Weights of a small image denoising autoencoder.
Training: soap at rate 0.0045, 11700 steps, batches of 128.
Rows from block 2 of the decoder, named by matrix and row number. Rows with one number belong to one channel. Each number is 200 + 20 x the weight over its row's rms, rounded and kept within 0 to 999. All counts start at 0. After the name is the row's rms in percent of the matrix's.
# convs0: first 3x3 conv (decoder.decb.0.0.convs.0.weight, 128x128x3x3), inputs 80-95, a 3x3 kernel for each
# convs1: second 3x3 conv (decoder.decb.0.0.convs.1.weight, 128x128x3x3, transposed), outputs 80-95, a 3x3 kernel for each
convs0.87,124,223,207,160,176,198,195,213,216,205,197,215,234,202,198,211,184,207,197,223,186,204,226,212,242,180,212,195,227,227,235,175,198,212,183,197,200,192,179,201,202,217,194,180,203,231,205,188,205,193,183,178,199,207,168,196,172,186,209,221,190,199,192,227,185,227,196,184,200,211,189,194,194,179,221,232,167,210,194,192,198,217,227,183,200,224,198,211,208,209,216,205,224,211,203,163,268,164,213,170,184,199,223,207,197,202,193,210,177,187,216,211,174,211,235,187,196,204,175,167,202,181,207,210,235,172,206,199,178,226,168,189,240,202,227,198,208,203,209,210,182,219,185,208,161
convs1.87,117,187,164,214,225,200,215,151,204,217,174,212,183,184,189,204,197,202,199,222,198,209,161,231,202,205,165,202,224,182,201,226,165,190,170,175,181,200,190,199,207,207,184,194,203,182,201,191,203,183,185,211,192,214,207,201,236,195,161,240,198,207,179,218,196,220,198,203,188,236,177,208,184,214,197,168,197,200,212,192,171,216,228,181,195,161,188,200,166,229,176,226,224,164,215,180,195,169,212,186,196,204,211,212,185,188,183,190,179,214,164,190,163,216,202,209,207,197,162,182,235,180,230,201,191,216,220,227,156,204,215,174,187,226,173,218,198,227,210,187,201,214,227,175,197
convs0.88,091,224,190,207,236,204,185,211,179,200,225,241,163,188,214,163,206,188,210,160,209,215,212,191,191,205,215,218,197,225,246,194,208,188,211,196,206,188,233,217,209,187,195,193,212,193,231,194,207,225,208,199,177,180,218,176,175,219,230,199,234,197,256,222,177,224,191,195,203,176,163,195,218,217,218,240,210,168,215,186,226,194,180,235,150,206,217,228,169,224,191,192,158,186,211,190,210,223,199,163,211,211,184,209,221,192,168,149,187,208,172,214,175,197,189,207,172,169,198,215,200,197,195,180,177,196,198,216,161,224,249,205,219,204,162,199,232,202,201,185,211,187,211,192,187
convs1.88,074,226,198,177,188,199,196,201,187,195,175,254,172,173,239,198,189,190,202,203,191,192,200,205,175,236,206,224,228,188,199,193,192,209,162,207,197,181,177,191,190,219,186,220,201,239,187,215,191,195,177,190,191,170,191,179,177,181,188,223,230,186,231,188,160,256,222,214,199,197,212,199,153,219,220,220,205,206,193,204,186,214,214,228,169,205,186,220,212,209,209,235,189,198,201,214,208,196,200,188,166,235,199,194,201,242,222,199,175,232,191,192,196,247,179,198,241,217,197,212,195,223,186,187,184,182,212,188,147,238,237,168,194,206,212,189,228,194,213,196,184,199,176,203,195
convs0.89,107,223,175,202,227,204,193,216,196,191,215,185,201,221,201,177,192,223,201,223,228,201,169,189,161,210,193,216,217,203,216,180,197,209,237,205,176,175,199,209,207,190,209,204,206,214,157,196,195,214,181,214,206,171,196,174,205,207,239,216,261,219,167,164,215,183,190,219,207,202,202,201,194,230,183,200,194,209,208,189,221,190,223,211,198,211,208,192,185,187,191,196,170,227,188,141,191,194,219,224,167,207,191,235,188,205,207,207,188,229,215,187,190,204,230,216,189,200,207,214,215,172,193,170,193,195,189,191,190,195,207,197,212,181,213,190,201,211,196,176,159,213,201,205,184
convs1.89,117,201,201,212,238,161,192,221,211,178,208,208,192,217,178,196,192,222,198,210,216,216,184,204,182,208,183,208,188,212,210,221,184,182,178,218,188,204,178,195,177,218,215,177,216,209,206,207,189,203,211,221,173,207,247,207,219,182,201,179,208,158,158,183,197,223,180,210,206,186,225,193,213,179,191,189,225,177,195,189,204,179,195,210,210,202,190,178,231,211,184,180,209,203,186,192,217,173,208,229,208,210,204,223,183,195,190,173,194,207,190,216,206,198,185,193,189,190,218,202,203,208,220,231,183,215,202,204,188,212,205,211,179,225,211,213,216,214,203,189,184,224,203,189,208
convs0.90,077,192,201,191,193,187,206,211,199,196,199,253,162,197,191,190,208,192,187,170,203,245,224,211,177,211,201,198,203,216,218,219,199,236,177,202,207,202,184,172,185,201,199,232,200,218,230,217,230,190,192,207,230,194,197,203,206,145,183,182,173,181,187,232,160,192,207,197,202,196,193,171,212,192,213,222,202,211,185,187,233,235,213,228,155,210,190,200,238,199,182,201,204,200,195,194,210,181,198,196,200,183,172,217,177,199,188,211,186,192,207,200,240,224,196,207,196,186,200,209,195,175,203,193,221,212,186,157,175,248,203,218,220,219,175,211,207,185,147,203,177,187,174,194,164
convs1.90,062,210,190,172,195,203,189,194,229,235,194,198,188,210,183,226,210,171,241,213,190,185,226,198,208,155,163,207,214,185,235,168,189,215,206,211,208,189,204,201,203,210,189,221,191,229,202,212,157,217,189,206,170,187,177,176,198,216,210,192,197,239,217,224,170,204,199,203,222,190,242,210,240,197,190,201,204,207,191,183,200,183,212,199,208,211,191,203,229,219,231,216,207,221,223,155,177,207,218,217,169,210,211,215,201,191,237,197,201,207,200,231,218,194,219,199,197,185,192,193,185,210,226,224,206,205,197,216,209,184,201,213,199,159,238,243,199,199,193,208,208,233,240,235,157
convs0.91,095,203,198,228,194,218,203,182,215,179,207,217,196,194,171,218,239,185,218,178,203,201,182,187,190,229,220,199,227,192,215,187,179,175,184,200,190,208,176,201,183,198,189,213,179,240,199,217,231,229,218,222,170,191,148,205,200,237,185,192,206,172,165,213,189,216,195,178,213,195,190,226,238,198,216,235,213,184,199,184,183,185,194,160,160,217,207,174,194,190,206,193,184,238,168,189,223,211,254,180,211,170,225,210,208,198,209,202,179,181,182,164,171,226,221,207,200,212,233,196,204,208,204,202,194,182,214,195,231,202,191,197,183,198,221,181,174,198,182,243,206,203,228,158,206
convs1.91,084,188,190,172,172,202,197,185,203,217,178,187,186,170,203,197,212,197,212,194,182,141,182,209,189,205,250,246,201,223,192,214,223,200,173,221,179,226,243,209,220,196,154,181,186,191,189,199,228,170,206,188,169,196,224,196,248,232,217,223,218,178,165,186,193,199,222,172,176,190,218,180,184,214,196,173,221,180,194,193,176,208,197,190,194,228,182,185,209,208,200,206,173,178,186,185,199,197,207,231,260,220,208,201,210,195,152,181,171,204,159,221,196,178,214,233,199,220,213,197,170,218,188,199,210,189,196,219,206,185,204,212,204,178,180,190,184,240,171,194,234,179,207,213,192
convs0.92,102,248,204,197,178,181,205,202,211,204,203,205,204,198,203,179,222,195,179,182,204,179,201,201,215,216,194,202,171,234,186,193,231,227,186,162,178,203,218,204,186,212,196,231,182,227,212,239,203,190,198,217,192,182,193,222,166,180,189,214,218,191,214,155,187,184,212,207,168,204,187,189,204,208,202,188,211,198,221,208,231,215,211,213,170,239,167,185,207,204,199,204,178,193,188,174,201,222,204,227,224,180,217,180,253,210,210,180,204,187,195,220,195,200,184,225,198,211,253,164,209,175,170,206,188,201,192,152,179,223,218,224,191,220,196,201,188,193,191,198,209,179,201,191,209
convs1.92,084,207,199,181,203,225,186,183,190,183,205,207,212,219,186,196,210,192,206,180,204,198,231,187,206,199,206,171,186,197,247,178,245,182,197,212,212,187,176,200,213,210,208,231,234,162,227,230,208,204,211,197,163,157,177,182,200,206,186,190,221,236,204,192,175,200,169,184,220,220,207,204,219,227,242,200,194,200,211,217,185,175,206,166,226,197,214,205,172,217,208,197,183,167,231,191,219,180,222,215,189,197,238,195,180,200,212,216,228,183,212,220,209,220,206,232,212,212,197,216,181,204,231,211,257,180,198,192,199,189,181,203,194,205,225,226,175,211,190,204,222,198,197,189,228
convs0.93,099,231,165,214,211,200,200,222,192,216,206,162,219,213,200,215,186,196,175,205,201,217,199,205,176,228,194,207,186,183,233,184,192,235,176,170,204,185,211,213,216,196,200,182,205,205,196,198,216,187,200,175,226,201,182,185,183,187,194,200,210,191,163,181,176,240,181,203,242,173,188,205,207,181,210,169,196,197,191,194,188,209,214,201,184,192,206,195,183,188,187,204,214,192,192,174,178,194,217,192,198,206,177,186,201,206,188,209,195,211,193,172,195,169,208,225,217,175,180,193,205,183,190,189,196,198,176,221,181,198,167,255,183,212,194,199,207,166,236,198,192,257,208,195,226
convs1.93,119,211,194,203,184,194,191,192,203,211,212,242,195,205,204,186,198,245,202,164,177,185,209,178,227,197,193,215,194,210,220,198,207,194,169,220,189,228,178,200,207,216,185,199,203,205,208,164,198,218,204,190,221,193,179,188,219,211,214,209,218,234,219,185,204,197,213,212,113,197,223,171,191,221,177,210,226,199,187,224,204,174,197,193,204,206,203,171,193,202,213,209,160,196,217,176,198,203,226,209,190,230,182,198,236,179,199,226,189,186,198,176,226,252,224,224,201,179,202,205,199,221,261,208,224,235,187,196,191,211,220,203,265,182,182,189,204,217,207,192,195,215,190,167,193
convs0.94,090,213,210,185,199,172,177,184,210,203,172,184,215,215,201,165,264,175,174,185,210,224,214,210,192,200,189,217,173,171,199,164,218,202,188,211,183,213,168,209,217,234,179,185,184,185,214,197,188,198,191,187,248,170,183,198,194,169,179,186,219,229,200,234,174,202,196,226,209,195,235,177,228,247,200,245,198,170,190,234,187,188,144,174,190,207,192,190,211,240,205,230,195,211,193,197,206,168,249,207,225,209,164,167,203,187,207,184,199,161,204,195,186,212,165,212,205,200,190,145,186,223,188,228,234,196,189,185,203,204,138,163,229,167,224,187,172,196,203,192,201,203,197,193,216
convs1.94,083,169,203,204,207,221,213,186,227,201,262,185,227,219,200,178,207,179,197,176,217,235,230,208,184,152,201,190,176,258,184,181,210,204,190,212,210,215,171,194,221,199,196,198,220,192,190,207,171,213,229,214,172,209,203,211,188,187,205,209,230,234,200,213,207,178,144,222,183,204,229,175,227,212,190,187,205,192,175,205,201,199,202,173,212,219,177,200,222,180,228,206,193,222,205,177,200,199,183,202,192,237,188,200,181,214,217,177,207,212,184,193,201,181,222,225,175,216,200,177,174,187,228,173,174,268,193,172,244,182,127,248,234,192,241,202,175,219,180,218,210,226,187,193,197
convs0.95,084,220,209,225,238,233,226,215,176,194,194,221,201,206,230,212,211,199,214,170,198,209,215,206,237,212,220,199,203,195,232,230,188,207,217,220,200,163,193,183,191,185,207,224,233,170,213,190,251,179,208,228,202,180,169,199,216,198,229,215,179,252,213,206,205,215,196,178,179,201,198,186,215,151,197,268,204,205,206,193,198,208,181,242,197,192,244,223,195,217,208,210,173,220,199,198,160,235,186,210,206,195,201,202,194,168,194,206,185,237,175,224,224,214,198,180,220,194,205,206,194,204,215,209,201,190,190,241,178,202,217,184,185,224,191,203,229,186,196,189,226,188,180,204,189
convs1.95,070,196,212,196,137,202,204,204,191,192,208,185,199,180,178,219,223,151,263,200,179,182,181,181,220,183,208,210,205,207,190,186,223,187,202,199,176,183,193,212,164,215,203,193,238,216,196,192,218,172,206,244,201,174,189,195,202,160,213,181,168,227,196,199,197,177,235,202,212,201,236,179,185,175,222,215,234,171,184,176,191,224,221,180,208,214,148,211,206,203,221,222,174,182,222,181,212,203,227,197,202,210,206,240,218,188,212,187,211,219,186,245,180,219,223,201,195,194,185,217,201,195,176,205,204,205,207,179,244,146,198,232,151,188,258,172,229,183,215,203,187,267,183,219,173
convs0.96,085,176,216,170,228,187,191,212,188,189,173,215,213,167,208,218,222,220,220,200,194,180,191,195,195,204,201,222,135,237,225,191,203,234,221,172,224,217,231,194,214,209,255,238,209,237,186,194,165,229,197,216,171,222,223,221,201,199,241,220,212,191,200,198,187,214,239,184,211,206,176,205,167,194,190,189,167,207,219,194,195,188,178,188,201,201,219,168,206,193,214,179,190,194,198,193,208,203,168,198,178,207,204,197,204,191,209,186,216,199,218,206,189,189,195,184,227,212,220,177,206,194,215,196,182,188,159,201,219,207,247,178,222,202,215,213,154,219,176,181,185,202,234,197,185
convs1.96,074,224,201,188,198,213,177,208,214,230,184,226,198,161,200,210,191,244,174,191,202,188,205,217,194,211,183,218,170,230,206,197,195,218,208,167,210,211,208,170,154,194,223,171,177,189,210,197,213,198,191,167,213,213,198,166,188,176,235,213,190,210,205,203,204,196,207,169,214,222,136,169,230,225,209,196,199,232,223,195,206,186,230,227,201,225,186,232,181,206,208,221,200,210,181,235,242,183,207,196,212,243,215,225,193,209,178,186,191,200,197,211,196,202,211,172,200,170,211,195,228,207,175,226,231,204,174,206,168,223,216,177,200,207,158,234,232,190,137,175,182,194,199,211,264
convs0.97,109,201,206,206,216,187,180,204,231,185,224,189,197,174,197,227,170,194,219,232,192,273,179,204,106,208,194,258,205,188,216,184,192,204,191,186,201,191,171,180,232,196,186,193,211,196,176,196,159,220,218,212,186,183,204,173,180,186,252,216,235,189,205,155,221,185,213,188,204,203,214,167,211,201,189,194,210,208,211,197,189,196,214,171,206,205,207,200,212,174,197,204,189,202,179,224,187,209,197,184,184,212,175,214,213,212,194,186,180,187,190,211,207,196,199,188,181,200,195,202,210,215,204,195,209,192,204,189,213,192,194,226,182,187,212,191,206,199,198,212,183,190,207,186,208
convs1.97,135,171,182,215,189,224,206,181,227,214,198,175,207,198,198,209,192,227,202,194,228,227,141,189,191,179,226,222,193,232,229,226,218,192,223,190,214,216,188,176,230,197,173,201,236,203,189,194,180,192,207,224,219,196,191,213,208,201,173,222,192,180,205,165,179,198,202,180,244,195,183,206,212,200,183,182,209,225,195,173,203,192,207,225,199,195,250,185,197,176,191,204,193,176,217,239,213,184,177,188,184,205,225,220,191,206,221,181,177,226,218,205,176,217,199,197,191,218,201,185,196,156,172,211,195,198,192,203,204,212,206,227,209,218,202,193,220,169,178,200,207,188,221,231,164
convs0.98,100,179,191,203,227,198,150,230,209,203,205,189,203,171,214,220,220,209,202,183,192,180,202,199,207,183,224,220,197,197,216,205,172,210,235,201,237,225,183,179,221,207,189,212,176,161,204,209,198,182,199,253,201,219,222,189,244,217,206,186,186,227,205,214,175,211,199,207,193,191,198,181,185,202,168,178,155,185,195,189,215,179,200,187,197,194,212,233,218,233,232,201,248,197,212,199,174,214,188,167,219,195,220,224,173,219,241,208,240,192,201,195,204,174,204,221,230,260,179,182,240,178,232,180,192,217,206,203,225,218,245,182,203,183,229,229,184,213,181,192,192,185,220,209,212
convs1.98,090,187,199,208,186,223,193,208,177,217,192,217,202,179,177,241,232,226,187,213,206,221,203,228,222,194,180,175,253,191,146,213,199,167,157,203,202,161,218,201,196,174,219,238,207,245,193,184,222,203,167,136,173,215,220,209,204,176,213,179,186,192,206,189,159,215,209,196,213,191,212,225,227,223,241,189,203,171,205,226,182,222,146,187,192,189,223,216,224,199,222,178,189,212,203,212,205,192,202,154,193,170,180,219,219,191,167,201,213,188,199,184,241,217,188,189,225,210,196,214,213,222,161,201,155,216,233,205,175,199,170,180,195,221,180,204,229,201,182,206,189,196,201,197,219
convs0.99,102,174,222,204,172,194,209,212,211,177,203,202,211,194,172,199,184,222,201,187,199,202,210,222,210,206,185,193,219,215,210,176,200,172,171,192,196,188,213,205,224,186,213,227,203,184,173,162,240,235,208,169,164,180,210,216,201,191,232,252,214,171,187,199,186,220,197,202,195,179,205,177,209,189,193,198,216,208,207,235,205,200,247,255,219,191,166,170,219,199,184,220,215,186,179,207,214,218,217,213,218,190,189,216,194,206,187,210,186,203,190,161,188,192,200,184,181,199,217,174,216,198,158,189,207,188,204,196,193,184,197,170,223,208,176,208,194,188,201,190,202,166,194,219,200
convs1.99,107,211,168,200,213,191,181,196,216,217,189,229,217,185,206,211,206,211,188,193,234,212,183,174,180,197,197,229,190,196,225,246,191,203,239,173,156,186,170,182,241,220,192,176,202,194,208,207,180,216,235,206,144,242,226,229,176,193,179,193,201,227,231,211,205,231,194,170,162,202,204,246,188,172,179,208,215,228,199,200,190,198,221,208,201,203,187,243,204,154,190,221,193,185,179,218,214,196,198,230,193,143,197,220,214,200,222,200,175,190,226,208,193,219,185,209,189,210,205,209,197,191,181,179,190,181,164,226,178,198,216,191,229,199,173,208,201,198,178,171,181,201,195,211,207
convs0.100,088,159,221,204,205,174,220,198,211,193,216,217,171,181,213,187,228,176,192,209,115,204,189,245,192,228,244,192,194,229,210,224,178,203,197,178,212,173,211,178,186,189,209,218,258,225,205,190,171,170,242,185,156,199,178,227,193,195,226,210,190,188,167,197,219,193,185,162,222,217,221,196,207,183,186,181,206,204,190,229,199,208,175,182,159,230,185,188,199,195,166,198,224,168,170,196,222,205,183,178,204,198,165,192,219,199,227,218,211,222,209,191,208,198,247,203,159,209,201,185,192,213,200,190,185,185,185,167,205,204,180,185,202,212,187,207,174,188,187,207,168,223,227,208,196
convs1.100,070,224,195,210,202,201,198,220,214,176,227,194,199,193,217,177,233,161,206,203,169,218,204,192,193,203,224,172,206,204,228,179,202,216,193,208,183,201,169,222,193,234,226,229,212,200,216,236,216,209,212,210,262,178,183,200,218,201,250,199,185,190,234,199,190,188,200,196,140,221,176,171,209,177,192,200,241,177,183,164,203,223,226,198,221,223,165,208,203,226,215,175,218,224,206,207,215,205,199,191,217,208,168,208,174,198,200,220,243,240,200,234,180,225,216,206,167,184,186,184,186,215,181,191,234,202,212,195,225,202,188,229,186,203,220,182,210,195,183,179,177,203,200,250,211
convs0.101,115,237,220,185,218,174,196,229,205,194,199,216,211,215,188,185,188,175,245,191,199,196,217,223,199,215,195,216,218,220,189,190,158,217,188,194,180,221,184,133,167,179,213,182,213,220,236,199,236,152,197,162,179,176,159,198,172,182,168,190,212,170,216,216,184,177,214,185,191,203,197,217,197,260,189,195,172,198,194,196,187,252,205,175,203,198,248,209,211,228,217,226,244,199,204,218,194,158,194,188,208,205,202,177,191,189,214,184,176,194,199,216,190,212,197,205,212,186,187,185,234,160,203,204,209,171,226,208,211,207,178,209,221,204,220,185,236,238,190,202,242,184,221,201,182
convs1.101,114,164,190,216,197,212,222,227,208,187,163,245,182,186,196,215,220,229,175,206,165,183,206,197,215,199,234,194,218,200,188,221,204,176,235,240,199,211,217,171,203,197,194,199,174,194,210,224,258,214,205,200,209,197,174,206,230,212,181,195,218,200,203,184,142,200,212,188,194,188,208,223,182,152,208,206,166,215,222,201,201,193,221,140,169,206,172,171,259,227,223,152,203,194,162,197,216,199,215,179,245,183,193,228,224,201,179,176,216,189,216,200,209,239,164,217,203,195,234,208,191,191,209,182,208,195,220,201,161,218,207,171,249,195,183,201,196,215,204,232,197,212,223,163,198
convs0.102,127,215,179,213,198,209,210,196,189,199,203,187,214,194,283,171,184,278,171,193,203,189,232,191,206,174,181,201,200,204,196,207,180,220,218,186,210,200,200,209,189,220,200,203,214,192,210,191,196,215,204,183,195,205,203,197,194,181,199,201,216,187,192,177,199,198,192,175,227,187,176,225,187,178,198,202,188,189,200,198,203,201,212,217,182,229,192,204,208,186,199,175,189,198,210,200,219,198,206,193,215,199,192,212,195,206,199,203,199,187,187,199,211,150,218,207,200,191,196,188,208,207,195,212,174,201,176,193,201,198,272,98,252,293,82,270,217,182,199,198,193,222,227,182,226
convs1.102,163,206,199,218,215,189,190,202,181,209,204,141,149,203,126,182,187,294,177,180,217,218,197,207,178,209,202,225,200,174,194,200,197,170,223,208,192,206,215,181,174,210,215,186,191,202,204,190,181,195,204,207,168,217,219,209,230,209,226,197,187,214,241,218,187,211,189,207,175,199,189,208,227,187,182,186,176,237,195,208,220,222,198,185,213,169,204,196,197,199,191,200,183,190,202,257,183,189,228,213,193,201,200,189,195,217,213,199,189,189,185,210,223,245,177,197,242,219,214,206,205,192,210,201,196,194,184,179,128,182,166,163,192,235,203,235,187,204,183,172,163,203,195,206,213
convs0.103,095,202,225,199,204,201,205,198,185,180,219,164,212,209,179,201,152,196,183,229,197,158,195,191,222,189,182,198,230,214,201,191,194,177,207,199,215,191,231,230,202,165,190,209,209,225,186,179,189,227,227,191,188,222,195,210,169,198,199,203,194,226,181,213,209,180,203,206,195,187,214,190,210,219,161,196,189,207,214,190,220,218,191,162,186,153,233,169,157,149,196,198,241,227,210,169,217,236,211,158,180,234,210,224,169,164,194,196,204,213,170,198,194,203,220,179,191,174,217,191,169,210,187,201,216,169,208,201,202,235,187,213,198,203,217,217,198,194,212,195,208,216,189,203,207
convs1.103,081,217,221,211,211,194,251,184,206,171,263,165,259,238,184,183,210,185,179,212,206,207,176,224,210,219,219,164,178,236,193,216,181,204,195,201,195,206,170,217,193,210,201,190,205,191,200,156,206,178,218,215,229,238,196,193,235,188,230,220,183,191,184,200,207,178,206,179,186,203,195,197,202,174,197,208,196,210,194,198,209,192,204,239,244,215,195,189,220,206,184,217,201,174,214,227,181,183,151,194,203,239,176,215,201,164,201,209,216,240,182,210,220,198,182,176,213,164,195,185,207,183,201,195,200,191,178,155,278,130,163,196,214,181,212,180,177,205,196,213,195,208,205,195,209
convs0.104,125,209,173,202,174,213,177,199,210,210,281,75,295,240,141,271,209,180,215,211,196,196,206,227,215,192,183,169,203,190,204,205,192,188,191,241,188,194,183,205,198,198,211,208,200,218,183,211,210,189,201,210,198,190,185,216,173,194,206,184,209,199,172,194,158,227,176,173,213,192,207,185,215,196,204,176,182,194,199,202,207,203,188,231,187,205,211,204,206,186,206,217,197,223,195,160,204,193,195,180,191,206,214,203,193,199,207,200,201,229,177,213,243,171,229,217,195,189,219,198,209,208,211,207,186,198,197,169,240,184,108,356,140,176,259,170,197,183,200,193,202,195,183,218,199
convs1.104,178,212,167,199,199,204,194,186,228,201,208,224,212,173,151,167,167,139,144,223,229,202,185,154,226,195,199,198,189,171,191,200,202,194,191,222,199,210,184,200,190,205,195,192,225,189,207,196,208,196,198,200,227,215,185,207,191,185,178,223,230,180,226,233,200,172,192,207,198,204,268,229,236,194,202,221,219,208,199,225,207,172,194,186,204,171,183,196,214,210,208,228,225,187,230,212,211,159,175,186,173,202,185,210,207,205,205,200,198,214,207,199,187,168,158,207,195,183,205,202,208,166,171,207,173,175,198,203,228,213,157,88,174,188,219,181,183,181,207,195,213,212,231,203,233
convs0.105,107,198,172,197,222,174,230,222,211,228,160,246,175,229,183,199,195,236,225,221,171,197,186,193,171,194,207,200,166,202,247,176,208,187,175,203,200,164,207,256,205,194,212,175,192,165,208,201,181,190,170,214,159,185,186,212,190,171,187,189,185,219,213,187,206,197,167,200,211,226,184,179,188,232,203,192,194,180,207,156,214,235,224,208,246,207,176,192,181,194,186,168,171,214,205,206,186,190,185,189,212,226,208,183,225,204,183,208,190,191,202,221,229,216,205,172,229,227,210,190,206,210,175,228,239,208,181,187,195,194,198,212,182,231,179,203,186,202,234,221,202,208,209,216,206
convs1.105,090,196,183,183,200,228,169,210,224,219,196,210,205,184,199,193,216,156,204,191,195,237,193,203,170,207,219,201,191,190,224,206,178,203,223,203,193,195,197,204,197,182,206,195,221,196,203,207,236,191,188,216,241,219,161,209,225,186,233,198,210,215,190,181,198,222,209,205,171,185,202,163,187,168,219,155,227,198,203,201,236,190,199,179,229,186,178,214,194,184,174,189,187,206,217,177,229,221,202,247,225,172,226,168,202,218,225,214,207,207,163,220,209,167,203,197,210,208,229,215,191,193,186,211,192,185,196,200,210,200,190,192,217,172,219,216,224,229,169,188,202,202,182,194,221
convs0.106,108,212,171,194,214,208,200,213,191,217,214,138,234,199,191,199,216,152,237,186,208,204,245,195,162,174,199,220,181,218,198,204,193,201,204,189,204,207,177,193,184,200,177,203,194,211,234,168,231,144,202,181,210,184,206,183,136,239,202,201,195,184,181,227,182,216,195,177,171,198,212,206,196,207,194,199,199,215,197,212,176,191,200,184,222,192,200,214,204,208,206,171,198,214,169,228,214,182,201,210,191,200,225,185,233,158,200,188,210,198,194,207,198,199,197,186,196,203,186,203,204,231,214,213,192,193,207,214,180,198,194,186,208,225,164,239,233,182,200,191,201,190,211,188,195
convs1.106,129,198,184,195,216,189,189,219,177,189,186,212,199,188,258,185,183,216,176,199,207,187,282,286,181,183,205,205,205,240,223,183,169,203,190,177,215,190,187,179,194,203,182,207,227,217,206,208,204,193,234,186,206,217,186,159,222,238,170,199,221,190,249,209,213,210,225,207,187,169,215,189,209,215,170,208,191,217,192,189,219,186,212,210,145,187,218,192,211,193,223,201,172,242,170,201,199,181,178,202,171,205,189,187,189,191,203,205,211,204,205,200,215,224,171,186,196,205,212,181,180,156,171,207,207,213,206,185,241,199,178,228,186,187,174,203,206,192,205,179,194,202,200,209,188
convs0.107,087,172,200,186,207,187,189,198,169,189,184,191,188,187,221,189,232,219,201,183,197,229,225,196,186,223,206,213,203,192,215,212,240,209,204,219,193,204,180,204,222,205,204,205,205,226,205,201,237,187,218,188,217,175,206,205,227,214,241,173,191,211,214,180,214,226,191,224,185,195,194,195,208,170,163,215,236,183,220,205,190,228,222,168,204,178,180,216,146,220,215,217,225,210,214,176,206,201,190,201,231,214,200,181,185,223,204,200,227,198,190,229,175,239,204,188,204,215,207,195,205,190,187,185,169,202,180,230,215,229,234,208,219,202,207,182,191,196,223,188,192,234,224,184,214
convs1.107,077,184,222,214,229,203,210,210,194,199,183,207,187,193,215,182,205,179,207,209,212,192,193,230,182,202,191,214,233,188,158,202,169,167,208,208,215,205,211,180,219,207,170,194,232,192,224,208,201,224,212,179,167,201,189,221,202,186,196,224,214,204,177,204,158,207,208,199,186,199,195,169,175,201,222,176,211,195,193,181,210,231,171,229,215,176,164,237,223,206,222,191,218,214,208,191,206,193,205,216,230,229,192,165,205,229,184,204,180,193,207,219,204,204,214,172,205,194,201,258,225,214,212,202,193,209,204,216,181,194,197,185,203,187,200,209,194,204,219,165,176,201,208,198,212
convs0.108,089,203,196,199,206,229,193,202,189,180,187,218,178,204,200,205,209,211,234,203,201,161,169,204,214,206,197,192,214,223,191,212,219,193,191,195,211,221,230,189,195,197,240,214,190,161,199,182,218,187,230,204,216,223,207,175,182,231,211,215,184,197,178,237,224,192,199,220,198,202,212,228,176,194,150,213,204,185,216,183,218,193,174,189,196,231,200,206,227,160,204,211,204,190,188,188,159,184,201,206,198,224,213,234,208,207,173,191,179,248,187,207,212,190,231,175,223,189,236,229,200,184,244,206,170,192,237,205,201,199,183,193,193,177,191,256,200,176,206,172,222,188,199,189,217
convs1.108,075,263,213,185,208,162,184,187,222,216,188,218,207,216,165,202,170,213,186,220,207,171,193,194,236,223,209,209,214,209,171,173,199,209,235,215,181,213,220,193,205,196,208,214,168,190,190,195,189,207,174,212,197,216,213,141,175,176,185,218,195,220,187,215,226,201,163,203,180,196,186,210,173,197,192,238,197,201,203,204,214,181,240,225,168,189,207,240,221,195,184,199,217,171,209,209,213,232,195,201,179,215,243,211,223,221,166,227,195,209,178,225,208,208,194,181,225,170,168,202,223,178,170,229,190,185,167,142,257,189,236,184,195,229,169,216,179,227,186,183,179,212,203,179,223
convs0.109,088,202,206,246,192,191,201,226,193,201,181,188,220,213,216,192,222,178,207,181,208,199,182,214,189,210,185,200,177,179,218,207,190,235,207,180,235,224,262,212,202,233,219,120,180,209,223,206,233,204,209,226,172,190,185,213,215,242,189,200,231,230,186,140,226,194,190,207,210,173,163,214,171,201,182,181,211,211,164,190,178,182,180,208,186,148,237,221,180,245,177,192,181,201,227,204,170,204,218,186,200,190,190,242,239,229,210,196,175,199,210,215,210,178,202,172,186,206,226,230,188,172,192,193,212,184,209,230,212,197,220,193,218,184,210,185,186,200,186,195,185,194,228,161,210
convs1.109,076,193,185,174,178,176,191,203,194,217,165,219,168,213,178,196,215,197,221,226,178,224,198,156,174,175,184,245,203,197,187,188,253,191,167,233,228,198,197,250,192,199,205,235,195,177,191,203,209,203,205,170,191,205,188,240,229,187,191,182,199,173,205,204,221,189,203,214,218,189,197,170,158,248,204,213,208,194,228,232,212,208,176,193,222,208,207,212,190,176,211,219,158,171,183,187,195,210,241,214,211,192,208,177,198,199,184,200,190,210,187,213,196,227,224,214,189,220,185,193,217,232,189,222,198,168,199,166,216,222,186,236,187,199,203,183,207,229,182,191,216,217,175,156,216
convs0.110,147,175,190,178,210,202,187,207,196,219,218,210,200,193,194,206,194,210,186,187,192,179,202,187,183,206,224,207,201,169,234,197,220,214,188,178,233,175,225,237,192,240,128,210,182,234,221,219,202,181,210,211,136,240,245,207,177,228,225,217,197,177,208,201,213,245,190,200,174,191,186,203,198,159,193,201,191,221,192,221,232,202,188,227,161,203,169,228,173,169,281,197,202,216,201,226,204,220,190,184,193,213,195,201,214,231,175,193,227,210,197,180,204,191,210,193,199,182,201,180,168,181,199,225,200,187,203,222,177,188,187,196,230,199,204,201,212,181,193,197,210,199,190,212,219
convs1.110,147,210,211,204,210,191,173,179,205,215,202,213,191,213,180,178,224,185,221,156,201,251,183,203,183,225,182,195,184,164,182,196,207,154,187,222,219,234,204,189,196,235,189,210,188,193,205,198,207,213,186,217,234,185,147,185,212,206,184,213,186,206,159,161,199,233,207,198,200,190,179,183,237,214,166,162,144,195,232,185,240,231,172,180,172,189,188,224,200,280,230,197,198,200,191,212,210,207,193,154,224,166,146,198,201,206,207,229,192,201,212,203,220,195,199,210,178,198,208,170,198,199,199,212,152,239,244,197,211,187,205,215,194,196,195,208,200,172,201,213,204,181,181,206,205